Weights of a small image classifier: arch vit.
Rows from block 3 of a small image classifier, named by matrix and row number. Rows with one number belong to one neuron. Each number is 128 + 24 x the weight over its row's rms, rounded and kept within 0 to 255. All counts start at 0.
After each neuron's rows are labels from the 100 images, of 14976, where the neuron reaches its highest value: "peak on" is the class under the peak. Only what is clearly more common there than usual is listed. The data: Sentinel-2 satellite tiles (TerraMesh).
# fc1: MLP up (model.blocks.3.mlp.fc1.weight, 768x256), inputs 0-85
# fc2: MLP down (model.blocks.3.mlp.fc2.weight, 256x768, transposed), outputs 0-85

fc1.143 [147 161  89 120 160 105  85 166 119  89  90 151 118 117 149 131 114 113 143 126 131 119 131 156 165 111  94 154 128 100  99 131 159 137 111 167 178 183 119 138 143  87  94 130 107 107 133 126 162  83 111  96 115 108 110 133 177 106 171 143 127 131 111 135 128 124 145 159 128 139 116 125  65 137 145  86 136  96 153 158 148  91  91 104 101 138]
fc2.143 [158 166 125 162 146 129 153 153 120 120 144 114 147 145 126 118 117 148 143 127 113 115  94 138 141 127 154 168 168 114 150  81 124 116 105 142 151 120 108 103 104 152  97 112 118 161  83 133 115 117 149 176 126 116 142 145 123 121 170 110 143 141 109 117 119 144 127 164 141 110 121 143 134 126 124  98 139 121 102 101 190 152 137 106  96 152]
peak on: clouds

fc1.48 [121 103 127  92 132 148 116 125 119 147 134 117 109 139 140 125  99 158 123  82 163  61  93 125 112 153 120 137  83 126  89 159 150 124 172 151 169 118  99 153 142 132  97 143 120 148  68 137 131 137 152 136  96 121 131 135 102 120 122 127 161 140 142  91 138 148 106 193 153  80 106 145 156 170 151 175 133 111 173 134 149 133 134 126 138 109]
fc2.48 [117 150 114 173 137  84 143 138 106  87  94 144  60 161 120 162 137 177 108 121 122 153  85  78  98 134 173 114 124 156 144 120 117 159 153 175 105 109  96 100  91 151 124 100 102 133 119 136 135 199 117 129 129 170 112 132 192 133 130 129 129 175 105 142 124 156 153 111 139 141 105  88 111  91 118  91 124 110 134 100 110 129 161 111 129 111]
peak on: built area

fc1.594 [121 144  89 163  89 155 154 121 129  72  93 131 136 127 119 129 160 132 148 119 145 136 142 153 145 160 105 136 121  99 132  91 100 111 149 136 111 139 129 165 137 131 113 146 122 112 121 153 103  95 158 124 127 136 141 102 127 115 138 121 128  98 133 118 128 108 170 134 114 175 167  99 161 165  77 104 111  83 121 111 144 135 102 119 172 171]
fc2.594 [112  95 135  72  72  82 149 109 153 114 138 106 114 124  88 106  78 136 138 151 140 116 125  97 104 150 137 151  97 102  72 156 143 145  89 111  74 119 132  89 114 142 106 145 112 113 112 134 104 137 127 116 103 138 111 129 132 142 106 127 142 162 174 112 146 134 123 114  97 125 149 145 137 154 109 133 152 159 120 155 124 128 121 130 105 126]
peak on: trees

fc1.374 [ 97  94 111 160 155 129 147 104 134 167 147 140 121  98 117 161 148 105 117 110 132 137 139 122 151 133 128 106  91 129 152 174  68  92 166 110 102 107 117 153 140  93 150 119 136 163 150 138 134 142 152 134 124 137 132 155 122 145 126 140 125  88 118 125 128 180 115 100 127 108 115 146 104 133 149 103 180 117 112 171  91  84 173 109 117 135]
fc2.374 [109 130 132 179 147 158 115 166 131 139 127 135 132 115 130 123 146 132 132 115 113 104 114 121  85 164 167 137 128 152 128 130 147 141 140 110 115 138 102 128 112 115  82 155 122 120 144 145 105  97 129 106  81  78 152 105 156  85 113 127  83 158 148 162 176 109 175 157 111 139  95 157 121  90 116 136 147 127 119 120 158 157 103 102 163 122]
peak on: snow or ice

fc1.189 [ 85 141  99 116 178 126 140 103 120 145 103 166 158 129  97 124 109 111 138 159  48 119 104 144 170 103 132 118 126 113 134 150 150 117 156 123 124 119 117 136 140 162  70 165 152 100 125 135 170 112 148  80 139 113 142 154 125 127 154 176 141 188 118 127 124 149 110 148 121 146 140 142 137 119 151 167 164 119  85 113 111 164 134 143 104 184]
fc2.189 [129 108 111 127 123  75 110 109 118 116 138 131 130 122 107 151 109 149  75  91 146 116 153  88 124 150 139 127  69 137  96 140 106 127 134 116 199 153 102 126 122 135 143 182 135 113 126 111 138 117 132 142 123 126  80 141 109 117 140 177 168 124  99 132 138 147 127 126 141 151 127 129  69 148 158 134 117 122 136 179 104 102 131 143 118 125]
peak on: crops

fc1.396 [130 124 118 122 106 110  89 127 137  95 176 134 147 124 143 133  81 127 133 148 153 133 136 132 121 152 119  98  82 161  99 141 117 139 106 154 124 118 158 123  95 127 105 184 148 101 109  95 122  71 173 167 112 109 121 130 144 135 121 130 112 167 179 107 144 128  83 133 151 108  90 148 118 141 130 139 140 117 102  53 117 156 110 138 121 138]
fc2.396 [163 193 147 138 165 130 137 118 115 128 147 139 122 166 103 129 123 101 149 122 162 139 149 132 119 166 162 115 179 133 112  85 151 129  86 113 147 123 151  89 108 172 113 114  97 168 154 122 142  79 178 133  91 109  95 173 148 126  90  96 122 104 106 105 174 155 193 153  85 169 111 112 118 134  94 107  91 150 142 134 130 144 150 125  98 122]
peak on: trees

fc1.182 [150 137 116 137 102 104 128 147 125 139 133 136 147 122 143 120 135 133 126 137 119  57 145 120 137 117 138 180  98 137  95 136 150  96 103 146 129 112 139 138 133 101 134 109 134 110 141 156  96 136 159 130  67 142 151  97 101 123 118  58 149 138 153 102 126 153 124 145  97 148 135 142 161 105 124 105 113  97 144 137 115  93 147 101 124 144]
fc2.182 [182 146 210 183 133 170 120 131 101 114 128 136 151 134 143 135  85 144 128 104 137 131 160 135 164 151 134 117 115  91 174 132 157 134 116 158 143 140 141  60 106 109 126 122 130 137 110 154 130 101 174 104 105 116  98 151 144 137 146 132  78 182 151 119 171 106 163 152 117 121 122 103 131 121 164  91 120 157 109 118 139 165 133 147 151 143]
peak on: snow or ice

fc1.412 [165 124  98  84 142 135 119 108 174 141 161 149 127 140 141  80 139  99 135 122 123 117 146  78  85 100 152 126 152 109 119 151 121 140 145  97 132 128 126 103  76 143 144 149 130 128 129 141 133 142 120 154 140 109 159  58 145 137 168 111 122 122 157 191 156 109 154 136 102 140 116 134 134  72  64 113 162  97 110  78 182 194 109 146 145  99]
fc2.412 [147 158 110 143 137 132 163 120 175 155 197 136 154  99 116 126 158 120 126  82  96 160 123 174 124 131 126 164  96 129 140 145 156 145 129 160 150 127 121 139 186 131 104 132 146 135  95 134 162 149  96 148  98 169 103 118 107 172 123 104 145 126 123 119 132 161 113 115 153 118 138 115 170 150 114 160 123 140 117 119 134 165 103 127 133 122]
peak on: trees

fc1.185 [124 178 170 105 130  92 138 120 130 158 116 105 173 141 108 142 141  95 110 120 160 122  97  95 122 146 146 121 124 163 174  80 116 152 155 102 151 115 142 136 132 101 179 106 150 135 145 156 127 160 161 102 112 132 144  81 117 101 109  92 139 133  91 135 125 133 102  93  91 163 116 101  90 118 120 129 110 101 154 142 161 107  89  82 131 155]
fc2.185 [ 84 102 145  91  96 119 152 141 112 138 112  74 158 135 132 124 134 123 139 180 110 137 151 127  93 117 130 115 117 141 105 111 106 134 121  70 132 136 114 136  91  82 150 152 125 118  86 123 112 138 135 141 122 101 130 124 117 129 140 106  98 133 121 129 118 123  98 127 118 109 102 137 117 129 125  80 142  87 129 175 133 147 145 137 184 138]
peak on: clouds

fc1.50 [142 122 126 125 159 126 130 133 103 173 110  95 127 124 155 106 123 127 159 141 131 111 103 122 120 108 153 110 136 139  88 161 129 147 121 112 113  77 123 132 115 158 130 104 171 143 128 109 128 132 157 146 106 141 132 116 113 154 133 156  67 135  81  69 107 137 105 113 156 112 165 114 130 118  84  87 166 168  83 149 109 140 125 139 127  98]
fc2.50 [118 131 142 149 138 138 164 135 116 110 171 192 139  97 130 155 107 133 103 149 135 125 116 122 169 190 139  66 172  81  60 107  83 121 107 112 137 127 125 113 128 112 128 126 143 125 138 100 104 135 104 158 108 153 118 145  92 160 111 127 101 157 120 144 126 122 143 133 110 120 111 138 180 104 155 148 148 145  98 121 126 137 110 148 152 124]
peak on: clouds

fc1.666 [149 134 151 139 126  86 117 140  95 171 156 156 124 144 150 138 100 140 168 132 167 142 142  90 164 112 155 170 117 136  89 126 137 110 106 139 119  95 103 120 139 141 126 121 164 126 122 133  93 108 181 117 122 159 139 185 112  92 146 161 131 107  88 116 145 138  85 126 127 152 149  94 148 136 151 134 101 123 130 126 110 118 123 170 111 121]
fc2.666 [147  87 104 116 112 118 137 116 164 148 137 112 119 107 154 153 111 141 181 138 138 180 147 136 123 153 135 161 143 119 114  93 139  69 129 120 110 123 110 112 139 139 115  95 114 149 147 109 171 131 120 123 140 140 164 111 108 100 129  98  79 119 122 184 192 109 148 149 140 122 112 116 140 137 122 126 127 140 120 139  96 132 168 109  96 113]
peak on: built area

fc1.613 [154  93 108  96 108 131 126 114 153 118 159 121 138 129 116 160 125 188 152 114 116 167 173 170 152 197 149 128  90 118 165 102  97  85 143 133 108 142 116 134 120 187 112 131 152 152 133 126 149 107 133 145 120  97 122 155  87 128 157 138 172 106 105 153 115 121 125 115 104 156 110 108 126 116  94 105 134 127  77 129 127 117 120 147 101  92]
fc2.613 [128  99 139 108 128 144 118 103  86  90 119 141 164 172 119 110 129 143 119 187 189 135 127  97 104 126 103 135 134 163  87 136 138 115  75 122 120 148 131 170 122 128 132 152 130 131 112 113 125 126 133 152 129 113 152 124 133 110 109 179 139 118  97 146 112  94 146  92 173 142 161 173 128 108 108 145 147 126 114 126 124 121 131 114 112 160]
peak on: trees

fc1.555 [138 132 139 158 111 109 132 160 121 135 116 127 167 148 139 113 130 130  94 165 142 147 125  61 120 179 121 154 177 106 116 170 176 182 137 147 123 111 101 153 148 138 130 162 183 131 108  86 156 136 121 157 113 134 140 114 153  92 130 142 163 102 103 149 103 137 114 129 132  81 109 149 126 101 150 111 125 147  90  99 123 106 108 127 144 133]
fc2.555 [116 159 166 107 140 151 125 120  99 171 108  80 131 112 156 156 159 145 171 151 136 154 128 132 193 131 101 136 165 146 178 168 153 155 120  94 158  96 106 142 139  90 108 131 110 154 104  86 134 136 124 153 144 135 132 124 124 128 109 158 118 133 122 122 165  95  94 117 119 127 146 103 139 102 122 151 111 100 127 114 100 150 121 117 171 181]
peak on: snow or ice

fc1.617 [147 139 110 141 110 126 114 102 120 143 158  83 137 126  96 109 147 174 126 147 171  96  85 128 119  67 165 151 114  93  89 161 164  87 159 108 111 126 140 140 133 117 144 114  92 124 134 144 145  78 110 147 145 119 109 143 118 145 150 143  75 123 130 134 134  61 117 182  97 130 128 124 117 163  90 136 135 125 141 141 129 149 148 150 164 150]
fc2.617 [127 126 134  59 124 111 126 131 154 151 141 102 143 129 107 158  99 116 115 106 122 138 159 145 139 109 124 152 125 148 171  97  96 139  84 161 103  89 148 114 139 116 116 155  99 130 137 134 116 146 113 117 173 148 146 111 120 101 140 156 125 160 129 114 150 134 107 101 147 130 130  94 153 182 121 178 124 136 108 131 160 145 120 110  66 103]
peak on: built area

fc1.205 [160 103 104 152 168 146 144 119 118  93  89 122 139  87 148 108 126 108 117 131 109 165 101 176 143  91 119  84 144 121  65 191 146 116 132 163  98 107 160 131 119 156 117 112 147 102 122  78 148 103 119 162 163 108 144 116 109 130 106 108 116 106 138 126 122 116 128 127 117 105 136 103 110 172 144 128 116 140 103  97 102 120 132 153 140 121]
fc2.205 [109 163 105 140  79 107 115 152 108 121 129 107 155 132 148 158 141 118 120 166 102 116 110 153 124 145 153  96 164  80 116 133  64 104 134 121 151 100  97  97 131 163 136 126 117 128 151 167 117  96 118 133  86 144 135  77 116 143 109 193 117 151 125 104 119 141 141 122 153  98 159 119 118 109 107 126 121 148 162 120 150 123  96 150 112 109]
peak on: clouds

fc1.704 [126 133 136 124 151  74 148 138 112 118  79  88 117 144 123  97 157 124 129 126 143 144 108 161 146 135 122  94 187 158 180 128 150 129 119 121 116 115  87 107 172 143 139 121 170 160 115 169 139 103 111 116 135  74 105 136 116 180 153 122 125 139  95 113 108 160 135 142 140 160 139 127 126 158 134 111 144 126 110 148 110 159  93 174  86 157]
fc2.704 [161 117 101 130 120 148 140 133  96 166 119 174 169 174 150  96 174 119 165 187 134 129 124 153 135 132 120 118 167  94 128 152 127 116 144 182 113 102 147 180 105 170 108 140 118 136 158 140 175  91 103 145 148 149 166 142 116 136 147 138 118  87 102 114 103 141 108 168 149 128 124 129 154 138 162 174 117 120 129 113 182 152 143 124 146 149]
peak on: snow or ice

fc1.418 [126 108 135 124 127 109 124 148 154 114 108  68 120 155 206 126 139 130  93  98 110 145 109 143 165 119 135 139 112 145  78 116 121 114 152 117 130  95 128 170 150 134 147 127 128 145 131 109  85  92  89 134 127 136 135 129 156 131  98 137 152  84 135 114 127 133 108 126 144 150 137 135 124 142 109 104 101 132 151 119 125 145 125 154 119 120]
fc2.418 [132 117 113 132  99 131 154 149  82 157 129 141 171 155 149 153  89 197 143 124 105 146  98 134 116 149 151 108 132 140 152 109 158 123 136  97 108 139 144  94 160  99 131 140 148 138 115 120 105 131 142 143 147 142  81 120 148 185 140 122 145 163  78 111 144 168 147 105 110 106 128 181 109 110 137 177 143 146  92 121 136 130 104 124 101 186]
peak on: built area