Rows from block 7, named by matrix and row number. Each number is 500 + 25 x the weight over its row's rms, rounded and kept within 0 to 999. All counts start at 0. Numbers have three digits each. After the name is the row's rms in percent of the matrix's.
# v: attention value (model.blocks.7.attn.v.weight, 128x256), inputs 128-255
v.70 093:468512474516478504471480496507483455500535521492508569490531493481484509513473517511464475514513521491487512515506474504470499475503487521503503480526530517507485436534490505509488516483507467514434484482493496481493519525510523468478502489457514496428464472478529465535517504513494457490459466506515526450540496502528510469506463473476490546462486537500465464517486498513503469521510
v.71 101:504519543504500489508495474485508477549514488517501487506479493471486479515487471487493515499490523483486534462501459504551476510495471460514504500566507458524544420511476528467468519466490470540514511559499529499512535518535492523476494472481502519522538536504456524486545477542497477466475482510512480516490528514495518532513491500518488489501456486494471502514520529496482542473528
v.72 101:485465507475499483486486488478496520464507515454484447461547444504534551530515505502510544507481493485486470502487472491543532468504507466483526512502501518487491531476547484496483476487440518498505529505493511530521530544511453516505463522489485538470576496459479519507500538528516494511481471498505502505476511475492483484534483527465498491506483485508496499493532490517509533516523
v.73 104:540514480487440493479502518532474517513474454512516485492517428504459520554539489502487455451559515469493474539489489458449492496509497481512481500491490497480438478489490530501493514503520473535513507522457507501491540504480473504460449469495504501529496510494497515542504493521479495525506500479511496516439456491463491520501505478467535482533499526507492496523497505508502505494485
v.74 115:501513537457483501509503492497508497483485482530531485500503515504498497499514541518477480505492514532521500514501475501554492522471524501577488544502522497494515518483488478465536520478531541477526520487501509515512487500530508507569515507498493530525539485517473520501490452547468546523482513548496498454485512544533497484494449497554487488513525480461498494492504517498526497567497
v.75 106:451482585502506516503488524537560485496527461564555498466432511502589486501495534513504502506486479498502520516510538519495508510462512503504533508483502498475477478484524515500517508481519495526544501518483511472479505530497523529512528464495466510542520518528505479514501493480512494466484477476511539485517526501475519506500475498480529499513484495460531510540487490475510474552479
v.76 108:481478486495480504511513508470475461516522488521471534537487516485534513482459495517471477542456524514493511519497574544517499481462517521476509498476499493513492443493476528485493465474477481525484516439494490482541501507542525492543504489531511552495499470516515501472508507483509483483528487482484504511563524482466498474483504501536471531477503469503467496523507510508527501477508
v.77 095:501514487538472493507531478542505511501516497485547476444504524529498496518499462484517490551446490482516470475511492489521517533435498485451504526552498489491493488478492540509514528535487467502562533497539524536467465488512498565494478496528463524448517493516467538486486504497481505502457493535528525516517475499520516483449517518497493534522483509491490529493484568475491499478515
v.78 099:523491520433488471491487543491530508479516477470472464525482545453504508461505523481526507522540499518487501484498496512491505454488521563534523515432509527493527487544522482489503509441470547493479503486518501494502489476510536476502499508521525512458518535513453513515535483477518509487550510520505498476547490511531510471450488515526484485452462482504505501507537527519521490510488
v.79 093:553496467514444468521485501494502519487449484527488508470497467502557524461504473468553489497533451482477486498497554495502497500539451508505477483468492452494496474494479555511449466485476467494533499495482483465538502499512523474486482445512495490465523506502531547486514501487515500470512477515463511537507501463500488509537546529504483533524460490505508499490514503491475514486513
v.80 092:530519481478474502512482513534492484491512480501474490483519500505521532512503503489527500516524457502527490472482557455503496448514466494469467455545497514472537499489495513538507505425449482523506479531459487489492486504530542466508504549488468496500494479502488452478501489473487482483433506510531482488491528493505456481511515494517507526526509448479498505514509493464506479552496
v.81 096:530488492505534475520500537517509476512534509495496472491506451480505463492514469518460498522502504506527463510528529495510519507525490548486516542509543483492525486478508457525498487504499478504469468487472529514543513469511501494491459464495498525472516549449503508537478506506487502481440520465508532526523497474527532537495462524516501502496560496519527513490501475576493490514464
v.82 105:527505492524465519487496523492498478449499502526524534498465469493506481505486474490531530523505520479509458510502469508515456493510498502535446520527503473475515511520545525485493472475503523486524475487505532483514510497496499476509530514480500501538503481505490488494498497495552542514484475542539513520488515492517558487484492513533488489510480517497489467463469479510510502499505
v.83 093:509507513499511461509450557502490518468472503503491513505500443460547515481533508506510510485503491510523514514474474457483540496516468517518491478507515546497482489455538511523514460467489502504496510496461492502518458437506518474557513458550560504488495492460501539506501499525530487518520550519483491487455487498528512510502501558512511496484478538478526547472544492509503497541482
v.84 109:521509477554482555492512474502472494525519502498536491516511518490539453477493530530501510456512546518494500470493492506487501517471525507499510495489479509512478483473481474461497537484517493447501527444535479485515474498511497509483462463498448497505501462509506480487491541499496474519575478474530463474523460481519500532529500498494517457464486523522465489512496492497534486495481
v.85 101:503480523503549495489522484466472552487500476485490500507502498494472488496497507506548507489518487499537560517515453503455518538474496508507473480491506564508511510508513485520507544481519488514482484508519483487474476477481488489518523459463486503481481486488535517480537454439506506509501514501525531460450490484512505466475488468535501503502556463536475534524493442550449455514500
v.86 100:498526529461488483492469486495453481482455502508454484510493506468541520457508500485506511464495459472481468491500523529489441474464504460467459515474495515501485467462508520469524533486473492508486494454525495480463485500483497494475534497489452536470454494498531492497515549518493516522475553489535519518477500494499478496501505508503449497477498476519507519498536515497484475480507
v.87 101:531499493466503439490532515470516495543485449495487456493514524513490509484482475527502473500551470494504480483579495499468516485473492471455494476494472535550506531545528508490491518511505491552460509489535483497496486498524510486453464523521518466551467464493495515478498529477495467509532479471497510531532515472539514539496488460527494510484539479526501527494502480523534483509482
v.88 106:487503488483493509478515470519507489517535505462468467488496491511529495563480519491476509492507497504528484516495501484516475527493501512543536530486492508485497459481475560516500455550524493454483470496455479528499496506503485489493498497482527479447470566476500512523499518537478513479460477504487561477519484499461468458556472521479509451497484506469491483478480546522505500525465
v.89 107:480507542519464500486460493462486519515470527500531531499498476511499494503485524518514547467526487505544499484503513500516488525471452524516508523456545481511499486494439485463523548481515513488514513509493443526521453510510478488492530517532492539499524462520450527527470548538500529503433518494516532501518470492521512481502493503508509512534531456477524537517518520505473537465520
v.90 100:477466452510493532526478487528485533490512511504512500554429473524527482480449504508518482459503525483451523501513483525512485521527487520492495522536454471476494480504534528478482543494555533481511502530479479473481502516494463470521520486509506529473495494516506473516522495515530479450501497488473515454503517486499526489520518498544478496545493493489501496505479559492504474478522
v.91 100:576488465522485531513468491544496489492506513528543522490487529484546455541505506449477465498481543507483508514520499487536460517501499473503506507539499530523518519516495500481509556467528509465509453482473474485492488493505479532486522495482506487516495509519493512497512482507505517434534490498492469490470505501529466490484497487465530490500508503520485499487487495501514469486478
v.92 101:512464512500461504540460477520479531499469486499464453488514502530495489533465487521487472484504512513428494475531531507500527514538508483513524471535507513502506540491510510501452512493463483479515505536504475489561480491507476529484500515520517514513484491510469443510491525572509539501513467493493481533514503488520521518488509555464467533498494546526482502477569539482505513476516
v.93 097:499509531524518513503525503476459526478501484482514504488507438467545509509526475507449529505491484544493506464521509573478513520537476483527490519448528455504518517517467507457506528521525484428507515529457474510495532492475506503481518509513534478524477481501515498510453503486517478474511499465519463521474499476510524484499505533491475511472486557496505536565498508507487505511526
v.94 096:510506504474541496487467484482493536502523481511479496460446515493550488500510501496593529448532486489495501507470505467523506511448485517465501528493467474480502495480553528562516474515514496541486508540464535475520468526510485518483466461522511495464513471505495471484476526522473489475476522498502501471467490531465484495507496526471514463531510511498485527513502473443482527490502
v.95 095:522475502508506476481501473485514493480487521487510512530445532503522485518502473491514518552443476466473480505454473508502508498522545483488503496501514498477529491452475517496491481465495497536547480488546512512493513461498504469492514502502515465503476531514542498531503491442537502510550509446513524505520535548527543477510484542442495522511511526518534490512461474505505508568492
v.96 106:518498476450486475470505508469488526525458488515475527546513492502512496518498517481500489541467489439474503503487518469510509507522528489516512473459522535486517488494512521459480439493453481477550486433453486535499483498475458479502505551496506513536496525524497489521518501521528485495506480474495523511480493496486480440439497490513529525464513494523472532520478513506487547500524
v.97 088:508494514418500474543492468504475495516501513512494486501505558490528505498521529501498494525513506482481480470504504515498463495499566508578469506525541498508531476510479513472465488493524512461463536496492539499538506502480508500479532489531525494561453518512517523513454513543496508489497499498467501487514433488519483488517513481471546482514494531494492533498444510529495538468490
v.98 102:543454483493494490507521500509455506490473515531528481467510482468429487497505532497470503489472518485510467464496534511489495510462499491493480504520486488462495521470530518422547519499508525542477517459517543495558489495538469543541518515493532491503495538442489514517490473468506566467513460461486505516471502500486555514455493506514476492527519514489537528490536515536500526511514
v.99 101:487533538486525519530502570481513528552503488526513482428509518455493513506497490520506477500496449524521500462538500480515447525476500508462507465491460474462493510513508503488523519483505477497523461514491461490496488457530505491487508467516512498528528456512490489464522526481506504509496495487530524503516494487487518498499471530539514505427508460519503500516467541521508475520436
v.100 093:494533484479465513502476542541485510514518484428512549497407511515465474470480507496529496493496518491486523528529512482483442483536463478452471465523526475470511523518539509482496487518511486487566491546483458498493470514458512459543486512537514483506489504511468488482514496498459512508456466476503449475544590454514471492528502497482505455502504506550482516511503509532496477491496
v.101 112:544507520490487536497505513474500516469485491470499486498515503522562510539524468510506491462522502521503463467519507472472488466513483521483494502491483469535479505486500561510485506470508560502469521537505524493509473456540461468499477521526531493488502509515541523502489507504487511507566525473517512517516498471531501484500482479512486518531516517486463481511441536463485521489491
v.102 097:495499503504489522512511525516522531507481479532478490527534476500491508519478532487493466477504482511492543501490534489518478522543508532509472467493500553481487525474459467469495484522469468530478470509527481489458522510509504518475511457494497535548485484501460479461505499485464511460472504494534506507513533511515489480532495487521465498476479501502510506470503516502457545539515
v.103 103:465476453499502508492507491518505468477527497518540530511442530478497510513458527507526495492531477488515523502503490558507484478504518460546515500524464529475512498488455486487484478506499515491494472521484474504518481519548546509483509504492492463503503509480424499538584449495548521460504479540525478489493546468517495505495518536515509527512493494498514512465513496514448474496548
v.104 090:476504509466506511496503492521481485512506475497480492516485511502472485461450526527497443455516450498513498445535508494521498463477527531500496492473510506512519500527498492483498475502488489494489479522488491517490503493538519488487463488503514505507513531496479478530533475510567511473487498491480487486537460501467497489515515537497503456484491518543498525453469491518468480517451
v.105 097:529453483519533479494502502561518471510498481497499511503524494550455471537455494461522496522477517514466509474497488467476493447541502490527495543516508502505499507472513492545487477533498544544511469505498467509458488505465545505529465501538494505506561496501511508506527510529496475482547485531533482502463524521504514511510476516497498486504488489521444452491471484516513498538481
v.106 088:522494526496521468501510517540489528530446464469494528547488475508464502550460498548490459461479496452477549515490532489544501477544561484551478513510479525517518499544494512501475493535524496473534488487505531483515496446483530475477493520481484492499502507501476500551499466472522503486491502460463527495520482559472473514520486477421493473538487514466532529496466471519464531524515
v.107 093:501482506547526506474481515494503478503540476469512506494449546504455566455512487481512457499535502513490470480559525527505470484547556475514502500504501505496529470498498515519458524557503505479488522507504436510501505480488542506482489454520473466507514469450560472500467526509530467510448467497484489518531464504526472483476478497514481495474463559523529512482495518499493513512505
v.108 111:478548554486505480489567499473486459475471497529477481432541478429549448459508489527511485451513509539509504477482444490536540541521499516513512459515469528450480505537555506479489479463535520470486488500472487487490522542505500528486494509471458502461491510477473518465486524512491501493526532503466497500516486488508511527512530474533483472509466488476516526489501543504496466472498
v.109 087:502511501507515515501518449547499512512524504469519509505478521462489532509496500479483507489506436484486501510506539487476480488494484461462473508517492498523475476503493491543525476556505463465460535475499486528536491496512507464529494520523475496493495483526518480496426520508487471488480488534496544482503509492485516552543485542555525483503508512490508541501517492477506493480459
v.110 106:544487487499467541503493465577473494529569498496487494506478519531445534519488533508543517506506521451478506510516523484525469478504516496550441475498514512512519495543491495469479520525493516527470497471480458514516510499471501501520492487523507501488465489498484484506508493478473450529463512498506517461509526477512470466472557465496543490500518524510498487515550468509526495516503
v.111 111:488455528492513471518508500475501480498482495498484471461537553437538519482503459505494473477503506544539464463450468511484522520483531526537490429498494506520543479529484457516508511466508501479465487504505517476493520492453518502524489497501496472451478485488485497463508516509507487521470511511413515503501527530466493492510503481533533475486463493503502526503471478520508528503529
v.112 105:520493485523491529486501487508519538495481471469484502485551519539515497507492465445492507483489479484525517512478502498468496520509510544483542489499485531493503503493513457516518509463477490508521430506520528467472477429476498509497508500529517530551484536481508475493486483540490474536511499496489513477493467538499512467494471472451516517485451476497453526479503508504503463526512
v.113 098:482449485533523545455539481517489503499492480506499518515470512502494507501454456501517459496481497506491484463513483508561506513516500461524500514493504495477497480487531536498503441482516515483472507469502530516501531470507542473480505488482521482496507486465502494511500523503488478494464494487460564561452503480464511461540527505503489479529488486502518474480477505511527468480527
v.114 106:474507468468496449495509476529472491477447532525503487502477506427522510470502490552525478501498443516479471523512494523515476503509508515467486494485539492518530505543519447501499505539505481491546512523500479458505475476471477514498550469486477488485504481509479515489484491497514534460510494520420556508539499483528452509485500471493486517520525496503510492473518491524508554511553
v.115 105:486474464499485503530499493483525529492481540472550512521507489525546503459511491486522495499552520480525517498482449506501499546482503523514510541488488477549508486499496488521529499476528553541533533480534451481539497505521438538496519525508510483555497488503483493521501515481502479508504511518533475523492478465490507553498485514503505531494509506479441501511477533480530476516519
v.116 090:501493530463473541546506543488500499537484506528478487522422460485475480497507491522494493492523524480504447493470514505527485486472497499539521462518458457500492471500487482523489507478502505475546500510474493485506466514482492535451518511489504532509529504499491524492493482517486519546482527529520476477517492499456491474499489509453518470518519479483440537513458492511504532490530
v.117 096:525486497499525539440523487504484528501507517449495550532478495532455489470460502465458490521491514481450479493524491495527478467533487492510511510489474542486445506482477503522533503553454541497519456492483500516493481462503538466483516495468503562519519471518489463470486530505488507497498453457504441524512487461477464474466486488506495500514535492479490511497485465467482490500492
v.118 092:506513487471479487500488482524493535495477503507478518498507498492490528535523462500497535529491480517452523465502535457486468513511467472497491474514434520519518487489505504502489521475467467531470530474508488523494510497535564500545451497490507489498486506496474481551517501417498486466469512498490508474526494522483449464473557506541515500475554502527517485512487492496475560520489
v.119 104:457459466520527515476519487494504494533495521525482501557532525515467553522558529534531522456488468505482505468491500510503474489495524477532497539488521483491439467515498476505538447499467520493483490421535468509515472502499471498514491483497491541534499540496511466535467486544502497503526506496512518492500498495492510501511536488534516530527452472500470503523481474513484513494541
v.120 092:540520464514504516489480510453531495528534505528499545527508461521492498544480491498506466465542450534496506513488477533502509525486498507483471503533492492484515484492484533495432466570472536482521502501514532480482491506468475499508502552511537478481497475504512448499516533495542495494493494489510500574503522464552497509481474509496546473465508458480486483514497534469502495500487